{"color_jitter": 0.6, "inner_norm": false, "patch_size": [2, 2], "projector_out": 256, "init": "torch_default", "batch_size": 128, "adamw_weight_decay_other_params": 0.05}
Rows from block 9 of a small self-supervised image encoder, named by matrix and row number. Rows with one number belong to one neuron. Each number is 128 + 24 x the weight over its row's rms, rounded and kept within 0 to 255. All counts start at 0. Numbers have three digits each. After the name is the row's rms in percent of the matrix's.
After each neuron's rows are labels from the 100 images, of 14976, where the neuron reaches its highest value: "strongest on" is what is common among them. Only what is clearly more common there than usual is listed. The data: capsule endoscopy frames (Kvasir-Capsule).
# fc1: MLP up (model.blocks.9.mlp.fc1.weight, 2304x384), inputs 64-127
# fc2: MLP down (model.blocks.9.mlp.fc2.weight, 384x2304, transposed), outputs 64-127

fc1.746 131:132151106154141126123137126088135149120163107071152137105082163097131066108127114156115169156121123138140151110121157118164152104106126114157108109166092128136161122149105148177106122141109068
fc2.746 123:070109085114127152125168112135096145129132144129106110135062129109123123156184140108179178163139154119168117110117104139185124108140134118143132152126160123134091123148118073133174096130124101
strongest on: finding: ileocecal valve

fc1.445 088:099128144126136123115111182142152097139140085124141108126167128118131133138156168174125137090169150119087125127117111114140126102123157091156109116123155118145135110097179141097126128157126102
fc2.445 094:114145121115132173166150162117104139156130212071111104141139145159136137155146124139156137121096139093096147135122106171123187116123132134133139113150133102115129129135087113106095138148155104
strongest on: finding: angiectasia

fc1.296 165:178166138143148168124116119088141151130121144121136144137119129109139119147110161140128085128132128179140145172084139136141136129131123098133113136106067091182092110126117141106153122111130083
fc2.296 162:121091151132142131135134108137107082130165108204145147133125127094170102109175118149145139137144130128137125150166149146095167122133112130101186144135122130156122152138185130126092149170134124
strongest on: finding: ileocecal valve

fc1.460 116:095145104084126104123092111071122137121116176112138107164131146153157110153144124131114133153151114098133088134095127096151142114154132115150126116092145133115162106127160122142125107094131166
fc2.460 118:152147134173208130140086147139135153101141147152136168119127100096139164106133139078136153122117153117156107144119154107141115098101125132145148094108133114126136148135093115164114097151105145
strongest on: finding: reduced mucosal view

fc1.544 095:094144122139083084117092153085127147122138127119150098161149143130118121133093108093136097128113145145151122145106154147133126132130096107066132153128110143095115165138094109101113128108145148
fc2.544 099:118094134111155169138096092129111122110108143138148150154132114135072133099161139106115151149141147063133150141096130117111136132145160147144165131111125133166150104132087086131074112149144114
strongest on: finding: ulcer

fc1.461 104:168144115128157132114074126108123118110123116131115176147117128130130129102089129091140119127106116113130122137099151130095139081138124122091134065129161139144119133135057161149134138170169160
fc2.461 113:120159145147116104113123099083099106092175144149126120119127152132143131108144105104151116183156131097141122131161115152152162116118134093144157122097090140128093082149126160130116158149165137
strongest on: finding: ulcer

fc1.313 145:142065088105181117132093076136171136171121171125124148117146125129164137136138139143114109081154135142156139121172140120115118112098107095158100126128121156145140125152137107116129102126166108
fc2.313 128:175108156148111129159099132104176162151081125111156174098119102093108135120107178094157170126144169146152146142135127139141136139097126158157088111099113140117136115163095124160120149146088178
strongest on: finding: angiectasia

fc1.740 099:168106144136096121166127172146142136101123125104099118153078109133163080134122132141137116171123118089106085168131160121096126132145167132158167168122118123125101140113133061108114119103120147
fc2.740 098:153088149154117134134102114116131142155154148161130064146143136115114108134149102090134165127146142151144123122132104114155153140126104099165131145135127074168126116105135105078080083127110164
strongest on: finding: reduced mucosal view

fc1.501 097:094113103148130106081137130115117111141123156113141138156142116101145105116098161134120127098093106130080139095133152169146166149139093124115150129130187146105141167122095115107174074117160174
fc2.501 111:159085098081132126089141068090127157141136117111113115074098128110164125135147135102111114122149149133142143122104151166142125122134174127195176124147157123101155125117175102101094177122136100
strongest on: finding: reduced mucosal view

fc1.496 072:133111128128152162111187125095146105138125155112094084138142169097135114127114144151162118126123139117127102080147121096108143136126109088113125115153138069121168146070051168088121099135159131
fc2.496 073:102102145147092141113109156156140158142124137153132145111120097126162133131139131111102094123113103109102134136135135116122117130125105149125133091120125120128141113074121092114109123148084167
strongest on: finding: ileocecal valve

fc1.52 121:157186135142171131101161119124135145133104151134144094128152182165176156121113134090155137143136132124130134141143111103147135070117152126127091102138127132166157119136132133109121120140118117
fc2.52 129:149133156110092152120115110140133128134172084138141109122125124101152118141139124127132109107122132132148151085152105130128164143108134166118093122160096139086123143133116140133147140133147123
strongest on: finding: blood fresh

fc1.7 033:139131117149133130145150105097139116103135105151100177141137141162115145085086084131143147121148132096127144087166169154163151144137116135145152088116137110135156128138108121113142098121106122
fc2.7 037:133158125097176092133134107142150132144117165109112090105149093112141141169126097157177111125170102109097191156077159127137133091163123078119130131137147108147104116134086113120119137133114136
strongest on: finding: ileocecal valve

fc1.181 126:187132136133047142132093108133124117096134165135139135170134135106148100132131098093145140127137100091100141162137119110116177126108136082151160147074071100120157110130135126153111110180135146
fc2.181 127:154103155139135116083125131118070139134135105149068117173145080159136136113133124074135139100095125140113138086135133151178129111117112149137130121121139120097130057147119121130132104085104170
strongest on: finding: reduced mucosal view

fc1.564 092:171158124143136143140104102115133131121100098146147149099085095139107174128153169162149162131092128114143133137175125118122161114154125114164137132138136131122125124110166133130137123142099149
fc2.564 090:142142156110121145141193132166102125142138140115130142154131125143118165120101132087148121083163150123151131136135085137136105120146145168126134145156094148131119134100133121190126159132079118
strongest on: finding: angiectasia

fc1.212 094:158083147164126133153154147103090148096183155083148102118128143103165123136108153138132162149129131120147094113117136108139107120107120142168112164127141147109129152132144119153076169156156121
fc2.212 105:100174109166106149160158128171189130131125138161116152123142144125120175143177114097117109144129157101156117075123116171147123158145139109152101098122084129129104157144141151099110143121101158
strongest on: finding: angiectasia

fc1.176 139:102168154106116137077117115194094116111101170102113140129156191121118173110103147172129110117121099118077142116148133122168134181110153126139134154111144112089123147133109115142108103146106155
fc2.176 131:122109103147100115135101121165098122124133154108118119150108154102113120103146111098119140095158115128135140075109116121108161137101160138135139113131104112138143217108128144120147109133098111
strongest on: finding: ileocecal valve; finding: angiectasia

fc1.137 111:143121117117148094135128150119124134140183141124137132070153128146139086112132149091097135095107111142091111137180125117138125180113118162124141136138157140179117100129176172105175112130159117
fc2.137 109:095146121136120130098102128140166114100078130113101143156108109057117166114086158152095096135139121174119095142131123090141122080154119119134137177164118113104167115076128122136148077121190117
strongest on: finding: pylorus

fc1.248 081:146100090135131120106092148157139155077167122084152112147109123122117132130142152155112138162104112094110083116068113098135085109107148095131096156117137132148096133096152118147176128122131093
fc2.248 082:140125107090129154112125139115160115122117086123150135082124125145088094167124134124166133093113159139162117107132114154113156165131116125153115115134161134127101138145152106090110158125145051
strongest on: finding: ileocecal valve

fc1.750 113:116138126099091156095130142131139094153128142129130137127124089137130085150126140121127107147125116189097161074172163077146084126125142113126119140095137124151112158119105159113113146121119174
fc2.750 124:168186160104139119124105131147136167126134112149138132137135147112121149119082189154111121146114114141130143133115144149084135132141080111146144049140102107112130130146138132091080151133140157
strongest on: finding: ileocecal valve

fc1.385 070:082134103109180109116141148123099159140114114126106105113160082117168135117173136114136182156119100127101115157099129143111110154141151071167102105151153109103110122134129139097143121129111150
fc2.385 081:137143114158138116081120155127094121105189130111133156140179165144132145165122111104124145129130145126138093140126152157124123121173165123142108097125141099143135142139089134133098123151121093
strongest on: finding: reduced mucosal view

fc1.340 073:117122111159091107134101157107133123119123136100138163124114124149132166122105122142111156121100187136105128118093163133145087111107118168063103134132160108154091156134122058133128133115130142
fc2.340 086:132115123095065133149158093148142117124135146133169165082096136181129134146104133149153145126131111117113149150104123120084117151081136080116139109136129153125148166093114083096108129128116083
strongest on: finding: reduced mucosal view

fc1.596 086:113115109128087125168100139128124146153156104126115096095155126100145156089114137153153092089055105092135138060104082109149105095083108146108120139123110116153182140135136098150104128164106192
fc2.596 091:135122115170129149119107156114077138120108151121131136138155121148147145151127205129109096177125110146146139167136118135141085108093122118137118140085130137134135128176134134118107114107125120
strongest on: finding: ileocecal valve

fc1.691 083:116156158135091162127129116106139123131128116097102117127157124127116122153103126151125149107128143084162131117141168133138087148139161154146150083096108138114108084139081152135116119158145103
fc2.691 088:137127149105140102151140125174118091127139113139121154170132111148146131176141155155102112118108109145116141129105136175104154150168123197149150121140096160153121142130086167086126088130097114
strongest on: finding: angiectasia

fc1.685 087:098130118161136099147099150132117096128116112124124101126145109101141147175097153099174158107146055110152121124129100102151165123110108160149153137106144165150091126106147206131098125156175098
fc2.685 099:134079127115105128158077128123138126132086099124140121122123122123134130195143075125132154117084090105096109168112147125132129107120142117110114152085146126104134148110165112130165073123131146
strongest on: finding: reduced mucosal view

fc1.484 085:100142128121120139116136130140167117180138175079128135113113119121141096122162117139129160113107125115137142154137117125100120134108111105162116101119091133097130177100155181140099098105116142
fc2.484 090:137151117146207121109112073144171163111130088135131124079138120155158135081149073139122098128113116086112104104136134123120176128106112134111160075142151086135125138154141098115065124124134128
strongest on: finding: ileocecal valve

fc1.217 080:145125096121133105087117149104123157120147093118080105106108151109152089129109148101105173124167104120114092110144146118127117173145077145133129140142123077151078087115127103115134120117150178
fc2.217 080:153124118136168160079084114114096183141125130110104162128128119135147101112149141133072119165130130106108114159131115115116147120128138166090169147123160120066089127148128113135115126106136102
strongest on: finding: ileocecal valve

fc1.716 088:112093114134178181187119119086128121115123099125173120145134103112138123155132190153120179116112104135130140115164146132111089139149104145093141156130159127130136136132122100118165139103141110
fc2.716 093:138111119118102127109147165193123154111126136069114135098156119136138135156131151178173126153128139154105148153122161119139149177175109154106120104150118119120174140138108155157082167148116125
strongest on: finding: reduced mucosal view

fc1.89 103:144095091125120188135090137109087168138139136118125109142146135082146126130179138126115147127165141106110128148133157152169155117117153121113113186109140088114143112164117112124166138127086141
fc2.89 099:145130111140113167127135103139156123143163182096142086089135090138103129134116133100091151153098152135117134122102119149140146115138138172109103132156127092114080147103126075100112149140128113
strongest on: finding: ileocecal valve

fc1.709 104:095098124141101132119125119108110119135115148107156059113097141124114150178110149121110170132168142132069134128094125149107105127121147158080129124114154138086105126099144123162143117112122090
fc2.709 105:118120147097103117131142103164157144150093121170137108137082119104153099148145081163149133130152139139107175153139135123139184082143140133117084130182152161113124123102161137176158157133128095
strongest on: finding: reduced mucosal view