From a checkpoint of a small self-supervised image encoder.
Model: norm rmsnorm, depths [4, 4, 4], widths [96, 192, 384].
Rows from block 7 of a small self-supervised image encoder, named by matrix and row number. Rows with one number belong to one neuron. Each number is 500 + 50 x the weight over its row's rms, rounded and kept within 0 to 999. All counts start at 0. Numbers have three digits each.
After each neuron's rows are labels from the 100 images, of 14976, where the neuron reaches its highest value: "place" is the part of the image that holds the peak; "strongest on" is what is common among them. Only what is clearly more common there than usual is listed. The data: capsule endoscopy frames (Kvasir-Capsule).
# fc1: MLP up (model.blocks.7.mlp.fc1.weight, 1152x192), inputs 0-95
# fc2: MLP down (model.blocks.7.mlp.fc2.weight, 192x1152, transposed), outputs 0-95

fc1.47:548502476554518534496553453556547561366477445543520521557464496416474515539468516539539467531532433442481491540503493618486509550515504457544388413477492480593513409547520512491440496536500398469558530530434542497554508498515520469536576538512453538517494395482438485513550481594400468565
fc2.47:524519512449560486445504477497500561520477470549444471452463466494438505555554534511485431496460565510513535463497516435453532472417524534536464413529556526514520636534372411604425513461503495440599532498599615401506464646477488522465440513544404501497393491469438521487446446542494439403
place: bottom right; top left
strongest on: finding: ileocecal valve

fc1.406:562456504442504549552553535572543471365596535517502462404458488455526430424579440473541464484598468516535523489501504520532551517490502524445460460521513445518492467508518462541462470512510458481538586418482471507486490404475493467473560520510503410429379449493536555410487498517466436571
fc2.406:521493510428551459453570550543617522563507542586622480496535525505442597527551552438540459465430466475507469480504480452435546519472408489560487482493454513580480481516439529439455525429471515456436540500505368559523436533516450460540543485503542402433540531534534463462429519522507502425
place: bottom left
strongest on: finding: ileocecal valve

fc1.206:473528490516462480545437485503550492493429523411410525461524459359516479518568474555489431540525562429565465468465491471468450483488461570540452479438499541380562485499527556566502421449419621504428508486512468562470560485461435488438524534564558603585496472482455481482397492483564547449
fc2.206:410516508530522623543404500496522498441496502417493534496451471472516496490461546489481595570451441478525520483456522558517464407549502519474522615486370560467455477414495420420555570527443590478516571458526493470464547534484502465409517458464510542523495624403422527472531515616474520562
place: top right
strongest on: finding: ileocecal valve

fc1.261:504476589484514456519458538485457477485573492540458477508609443595511535423522547515491413540518556432578482421473499558407489567494472501451521529554492531438449495610495421459448529431534530593455621407518542378584445387436459493493500464466539548583473524521442580444560498520536439539
fc2.261:497547565466563533456491579487505506540553421536498457489445519562435540506483416468559481536540403473435501526558468550451552554490501421577448552524460524468440426605522497550429487458481496483609502542435394458503431398479402542426478550536525468487414475457562472500511479534505502480
place: middle left
strongest on: finding: ileocecal valve

fc1.1:454483506457578529565464462525485495543507321512447539572453485541491562484530529518513565515562469503453471482539498452485492528434510433487458462458505565585488529525495423528493498478464453512450419554465446547496518489481443383533505460512499551490536594437431473434441673482496468398
fc2.1:565533512551466492541456569500486556476464462480439501493523529475456561502546497580525520475500458511455502481491456402403576536422555590504415459400532530480447518509586493435564602500493470470475492530444563493513591533475522503502538537536472528566484443491516457562539464476591501485
place: top left
strongest on: finding: ileocecal valve

fc1.296:555525554472497532476490565443407457556475447489488578483446601470451499459549540521545524498533507415550508424544474540488581498509505431499459522447447574471577483451560577528556521493520493454499490622515504518488577480467536581497522453514477528541382481582513549427458468539567440449
fc2.296:539434426463497505507493530485522443560480586517539587436430454490575479514580485475432581488509438568552442563572525538506441470547452460539471466474502393584556429501497488581465466557492514501535438502572460506473577503458500461537475455450484435582525473533540453522483417512437346503
place: top left
strongest on: finding: ileocecal valve

fc1.548:528462439469532421523475445484469607411626447512489467570521580442571480439514461499470538575490412568609507401526550524522554440506472579508520553486537500526501472552527481547506448530506545507430482484519458540472588518543506460414500408507518511491552590445522495583578476457526553452
fc2.548:497528471592421579431565518502507470454432490496471578504591510507493543512467524514531535502607444484473500447425511447528427496534442575521465538466512383497442529518556581478626596560528455526557445462592509483503512497479556547471503438477536503501446453497546442519416531542496489548
place: bottom left
strongest on: finding: blood fresh

fc1.434:621465377471509499535548557516446508560535532532497537509440488434500529520463511479466503503485478501599513545520506443504523523564525477515487395513567538509542467511609489513469570645498554502474474410479443422552472415502520491473518540398437546439421559568519432467467519530521523538
fc2.434:461575475448502492498540533571411518504461561479592423484448501554448521519471500546535593618456466445513428611443489438578461564513472559543504443548437554469447580555480452521637479489539397460574590487489422555480512513514415449437432530550500450498495411575447522465451405587510516500
place: top left
strongest on: finding: ileocecal valve

fc1.283:521526600543467466505573511532529414554462504521468514541529438529536423453612461541517562516494483482433471506500553530405585470520492490485462515475519510430476520456445526457501513506470487501523540497504442547452519491514449518492508551551499513486501531521505527581399561433522386459
fc2.283:534515560450572469534565487559490426514423548562460607546454475580439520412420575507446508459511570545531482481576489464491446509491504556501548531457511467468490511560375547443456527414531506518534445513438592549526506396533513551500574495499381526566444580474454459413490487534488442568
place: bottom left
strongest on: finding: blood fresh

fc1.180:499468398516575507444550499473551434485444475433551440508514515487480473511537532507552467504410506499449458357511522504553610457521532473507529492488497526520456507562456611482464602541517551445504438487542459572494504508516478498496583542641518398571431487479471563508584491431518466402
fc2.180:600515440490472488415493412478472459503461553575460548497420570464507504516465500527529516592645496590469446534470498510519440510517569472498481579539568447522514538465432410530567636466486502434427529554511498536613553453568551531450563445484495570547498565431403595440542395531528478444
place: top right
strongest on: finding: ileocecal valve

fc1.562:465538465515554451492531549451537549504450495460471499476534477488493404534479485501495477451479589512476382600508441475504497453408527498471582479489511406571525411543547514527535455522485492392556507521546566478473572510497542458517622458472519511415421457519592486493505530562396467486
fc2.562:505578451484449490559579505455535453450547579558512518483529464539492544520566570514471568477492537483533495427521610519531455503500451534464521477590507552425524551512472500507594509455546527567462477590448582474512535453555478495368366513443484493452488421535414549474436501451415462481
place: middle right
strongest on: finding: foreign body

fc1.388:607561503497459515523524550434477509422616536584462520460480528517587586455551452511530466433445450501488567522517493489555524502634374516476452477535476486461517518561586423486458504402435529483486430545491479468529442429559524541439507447457556511522499497551444405578536474481548503489
fc2.388:496443490398568580456446608554591509519484521585523447451568499477444526463549527506525500540465537484507584503564492484487482563529468456546431488448561421565513512500497416491462471440380472503461430539606471465469517441492485493485582558487531408525498574407481501500431549557486547474
place: bottom right
strongest on: finding: ileocecal valve

fc1.343:450549528536467502479540551474514544439455463471415521409371570460509388463464462433528464506500554599538610459516450471536500575484435442438433543539520493475455507461435549524487504492474616526541507477556494525491597492559527443522553487562497439464499449539523515370475538465513470590
fc2.343:368421563485441529439569549490485472613503448581513521593464529560523537546502551541435506371386477509448490541496410547584527475479512546528459462477473522421442463481468482567478487484510508479541465427594492473482531560524435433491513490512502492460541527533537503468561495513445582425
place: middle left
strongest on: finding: pylorus

fc1.538:512513521471489587482461492615484410530514399487507436527419522482495545432546498544498380463450454577556395504455522448501513507511424489592513541506485435465577501546489449473449405563469528448611324527475522519507503581489526425425595456492524541559609442460602524482513515524496514461
fc2.538:456416411529452475455506600476519591473512465478469486541446413507500575484504424505426457513530452511419432548542523490377597511449502470494482505507417475529417478514495479484559466467478527473522442595529563471504512494478456511386488444443554395533549448440556544502485464534470416498
place: top centre; bottom right
strongest on: finding: ileocecal valve

fc1.150:471541504539464416511380481639528476561454499418460525432485493438351435433533512527497503503527536455541508509477468511489501617534474500430466439590463558522434524522487462534466537523494475562516566501482456478453493369460545491519542536555444496470547531591449503520474492415493434493
fc2.150:566457526493502551492534521536566441470446480471593451545509552408440468507473471465498506576481498495467597582572547418533501524470469523521492506372536386445469476552489520499569459450541487511397477600515464517480504469525438512472435542460446514544441452517432546506449540479571511453
place: bottom right
strongest on: finding: ileocecal valve

fc1.126:434587517427436408510499579542482501547515482593509506459518491644523472419503475444519397538468417444531505447528448478451550492544507401492519504550557512569535512529507483494394499531451480425477402531488462446527499596483563447480580489517437481591539458505552526509424536502531523473
fc2.126:530352553535450483489467481505483489525504421527475505527543465613518553486528547441420513461502501622489486460524492480454574544490556532507520566532493516496450470502484503493494435394540508485494527492497492614560470511456469459462544466420511600562498544560472493527499573352586438488
place: middle left
strongest on: finding: ileocecal valve

fc1.558:543502492445582606511445553566522396551401486500486558491461451496451530499534496494530446483480470564541545371499521545571462419474452503504459580492562525528503475439463453338441529549506442500575526465528484473532457557553479488513561456495483605597504407494533495515490540492480473574
fc2.558:523519537543475494544541595452502611474567501471522508412391471384544503492505476587480451403429599413535449488581468533466523595546561483461468487516457531520537576534526559494452547520523591399650424409581492496543556511520439540448424529479471503418430465444525519467539513545526479460
place: bottom right
strongest on: finding: ileocecal valve

fc1.654:500448461586505532491501506514584456472545461409423542519515612491582535504419509530464554505468463529468499463542436519510511475547571549505516510382572458513430515576630404405542481513453503430499459520512426555478558464390476507526519495452501491601468563469461477505476489376470502552
fc2.654:466508548531479513508481529484531456423458453538498483573542463549582486595423513449547456498604550514622535443507441503497459459465494500520523559480578607534416501488498454576428548555524382489527450461495519492479459490461464593482488491574552478514496528554423454610500496606517445540
place: bottom left
strongest on: finding: ileocecal valve

fc1.421:490496465571576455493485482517548559460661499585528440505486513516527515534501576479450544501479437552442482540502485536524328514492452550467564520521594517568483518504544468523463460595571540516547443478532430524490553598552488437435517429583414540523516533519475487520430475467544506515
fc2.421:494504418481473558540460493526501456571512470461496473441478358589568552504535498517524408520389447451529563510435553441541500505537515463513452552462582461441412453412511561468410443518557409505501503471489549500494447500517509507477514461514473455437546484587489387600457406479474455486
place: top right
strongest on: finding: ileocecal valve

fc1.485:392476485553563470535509446409459427564531562612467457544431479528456492476507541583482557573511517524409384489442584477505503528535465381428503572547484498676527500472437577520449595473536491527475452581539550487470443525489484512591586523605558567528508483411517503504489452467513457435
fc2.485:492502554431448525523542524555532427505401520507428551463504452477494383451479508477536461456518382608526472544483546502524528477449545512541493494520479427562560516474424449544550441535449543524546549506484453523399524544569396414526509520513448553430451541564534479512512479500543568539
place: top left
strongest on: finding: ileocecal valve

fc1.276:482483523510406497555444461519546542460454489518474522531506576514574460472439534444497501552516383512479559495509502510524542472454509561580469476513560472470498565432423578526449405544451502435420562487494434494538558600467473434470627467495453561488557510570463509623433496411555575541
fc2.276:502488551455476533555493510554562474494491509503452453425534507514442457555529524424477528445494364537457450541570550405557504479460462546604520529531401522463534447437534531507391419530558585511503432524438546484486526475529495535460418486519465493495582504577432551627489507529512401615
place: bottom left
strongest on: finding: ileocecal valve

fc1.677:497414534527438471440535540510519489462555481460501460479545466492461467454424454497550434475561540440602493475434560529525456499480463653508424491492450451462491378560477429499489518568507590505602422438586544453533482421529506530448560522450501473479565503471436586427560478593496468654
fc2.677:523609474489547513415523541483594467487441504612609561470492487451561459571528525456551411546409466489500506522474489535447461528601371512436464479512420478459513528471450480509475471518425464499454552499437357601472518461495470462517447472413404376585436523476501548502559453505487499542
place: middle right
strongest on: finding: ileocecal valve

fc1.135:581467410498487503505430522595518537494466480483522508465506518522505489421392529470554496511522534564546467523524560514538527585553486573514497394511530456551507533472490549439423491498588603574487462510539439591477530539471417483396560494466425490490495447540484524480469481431492588525
fc2.135:452463396579435562563626481437471548466579533434566498529515411585582597518424499389449540464443492455537527494529473534602520461530508495542471533440548539460485465523424488565495542478469525523412515498515548594455486466395544494547512445499416543469589519478499480500473524494472487483
place: top right
strongest on: finding: ileocecal valve

fc1.221:544419430572497497535478480489539466537512533606509457488536465653542557539511390421566517560505464499445456577454523462504585545551509465544562508495494479450497511552512418536462486517469527488456522456477561487541461444492550461502544513499502589406468518522459504503487455598575495467
fc2.221:391475535475492539475471436537509524459445458520473461519455499457516507449540473526471511488465568590529480520509448567428504514543566487479525507611465553563520564466488515421497517499527550577609501526574460561448471479587492548478464430463531509544553565417528565547491500480514551638
place: middle right
strongest on: finding: ileocecal valve

fc1.708:561577531429481514559403466540508511472486489572439461517499459521475542538403424470567519427513511473535410497460448449460550452493522509548503505432514613442558607410469496458450551483558509569575507431470543430458564480425504489507624471512477521495599467494557478487507523518514526522
fc2.708:522508543420438569502519487492480439392421508436468430503538514519496510464532469508410492456422490464453522511563527512490581525558615541436613532528460472501521438511498527472397516497463483555550533531488564490476463512486529596523488482490625533488463522555445528546461486352524528504
place: bottom centre
strongest on: finding: ileocecal valve

fc1.713:520462399489442408430486550485535486547528571584492548489494530528554548600489567591482415477560403561573522513440491495450548521527472455522492518488575516440441522463496468489445522473525497506421494537466461485481483506457562474452533448494422462457425520537503458485411548539531537614
fc2.713:523395510560399553586472507563531484539540537448458566469430493548518554523478472544524444467471501542543491487532478550457457531413483644530397500535478483520431487488477476459447494567489559492490564535517464580446528494573482470403579479463528498494442552547446424528400546482564609506
place: top right
strongest on: finding: ileocecal valve

fc1.17:484480468518552464539501471519448589394570551484461517410526510523519475464543534463550503387433564469484517504431494424380469508446450488453470549493570510506537478527522547533457473474554402523501575476520604492523590480613519500478564479516510437460552489448523499525501485482487588455
fc2.17:487462495431465474510552510452503561466434512584547400461421548617576434525515489526492536533482467559536415560474564457539449398521489521398564510516491421536519540521479572549470533556575514451439521580553465504452493488478506551372520607496521515589427513475485553495457497488416486524
place: middle right
strongest on: finding: ileocecal valve

fc1.384:425505445452470391479413515490426427449461512513459458431520517559512648569494412513521500418500481497520536537563537440592438560456568407545556450475451527444601428560497525538513507590412420496409569465516500429514512522520513517589482586525407488565526553542464488467502514487562486541
fc2.384:450521503523567588433547523491541473548435619506381502465493595491414471544565579516490538552531514400545558489428598478419442461524493570594612441524622439513559535550423463512529497550492575487529571595479483427516481504589473497485550514537578480460432556506375453519411452504539547487
place: bottom right
strongest on: finding: ileocecal valve

fc1.701:432605539506511601596477536446484462499511517530450406512555530413530375538486540470477425478502480533413494511461434488547529487492488616474483529451448515488516561509467585462480489530466464501477504525537490505590484379466537514559565441504543476462424411492453391471500532471506451496
fc2.701:509559459545453426521517469608603466507480384554519444404545493515436576478604514465559449507434432528463516463567531531556417388538439583459328469551496472519453438463545582460429469531598501392556463528516490525552522460467518452540432482464560513506522573458604541556471597515480487532
place: bottom right
strongest on: finding: reduced mucosal view

fc1.77:398446539514500511493463491574536625524450478533478484544464435468552480510540487489458529423515573374514451452482456558422485478444524429573514485516557498544557515550385632526550568466467501512494468418504527469459520446430534492580525448520473511551493464469477405438529557545560434495
fc2.77:607491521453476509600455482401460600495473492482459511371504542468523459458499447484568392503513488514471572445485525515505459539557401590538466560576480478535561491565490554465540522465484552493496462456503505561577528512486422471547482527430511472459481451540519480425415518477383517472
place: middle right
strongest on: finding: ileocecal valve

fc1.108:572547534577553482521625474501554422531552444474463532546531549453479499487455427583538445504495396455501494477459510476543481485501479523453445555471449548518477486583438509545514432550572425538402519497572482521504520554400455457463506470518530532556372511463490519520448550622581542526
fc2.108:536588565461595475434546492545490514390491620484522439481415471501586450590494530516534513504551403499456478534496512403524542481506479520507462534448490549514510450367450570436530502408522580600545457572544469481401525496439605524507511500372501462578511528512442539477446562466466487453
place: top left; top right
strongest on: finding: ileocecal valve

fc1.249:599556560578480446567537527469550477475574520435508574585518623426477413422411579555456507465512498439478548524528481507530525507431559459530439548519415504524495517537505533595495468456498469535462543491510454469459482477450444624575525458403499503420532551496485434482535579433547451531
fc2.249:461564506524553470527495547517548513523462510548447455478453521604448566541533521526498464553508561542486485484385390559507588522538575528543380532420574550508513449487448496465492431541522491512415551430435504533462412507590424445520448425487531558375526543545528546542487525491441505462
place: bottom centre
strongest on: finding: ulcer

fc1.646:542450500444482557550493532482520549523488426544457569522472521538465499488565511542522552514454535515588480504450543529452597545564537554559562514539478435494635545468493509497499433394507435551429541483422524539481483477384520529467569528449510491523476555506439437495414502483505502450
fc2.646:392448395480466548524494504525544534519560484497486506526464496632472528585452448538512484438523481455553571526462405459510502490445464545495521375450523491502522479400508442598521545580486541518454482613540545425568532562555441503356504440473538497525489611507482518610493481494465584439
place: bottom right; top left
strongest on: finding: ileocecal valve

fc1.140:531445486559431569567397489472535482470642400569473512463467488381427477456455490467548481473469533531446525478482518547462457554573412524483468457436481509409474463632428436555437476511530507468369544445552434594464483480558440578487513483588496449461476527504515491482502370505484438464
fc2.140:477515510410513489502402543487567401536462394534519577457553549491408436539498514513498438466538567475508453433578461576592578446574562494485445501470505471507489552472526494467508515562522469515434465538480533512602479543517472497510541493536488545482442499482513514579390550508561530453
place: bottom right
strongest on: finding: ileocecal valve

fc1.198:424473533450516466553457406525515524553558644456391470419493492466478539427451461457569459416475508505443472499541562517504562480430520461508503487435372504411542545543525562505407528597481416541553475476499433481565492470429518510521503500591496586498499483504433580542488441433465479421
fc2.198:502562506529455542435533525451501544458541558507410515491513417395558596495482539544474551435458469628467534563507431532443364407516519475538609477555457511442482503489439515470610438420479519501471522509529459563526557490508527463592562493484545537608586500461611488468522485538448463542
place: top left
strongest on: finding: ileocecal valve

fc1.244:529536503527483419528501514457487487413506412395452503397473436520506558445513472517474557493488519491478484505492558434502467463505504510491473461570483546483492433518532502476456557524476504568547416314538479479463537491575469516540542447451523421449415432490465483432522589532474482521
fc2.244:551561455375537541366523468556507486498524554538576565411477566607481541606561566552549490448433497479456427539465452551626517463584485486466518478536487484432520549453453546508556535465542508522395549512446454476454485507545494478412520528535413480374479529451542516524480436480479539453
place: middle right
strongest on: finding: ileocecal valve

fc1.480:498490565567560473505443462514485511463552453559435527547469484527448397436508513445532515517457411485525515461479447484415575486498506538546427634449501582455457539556456601448513573566471501483558531437492445511488471516424490466561470521562488558551517382475496533560455508389557516548
fc2.480:427482403573537513486519509505509479425399453514481513455507460479533541588462482461412556448432542433470434530584528531407490486531469475490476425489558496509474440477536522543571525565519558536532543504570538563436590503446458528555545510490520583455466510518517592449525495484484492554
place: top right
strongest on: finding: ileocecal valve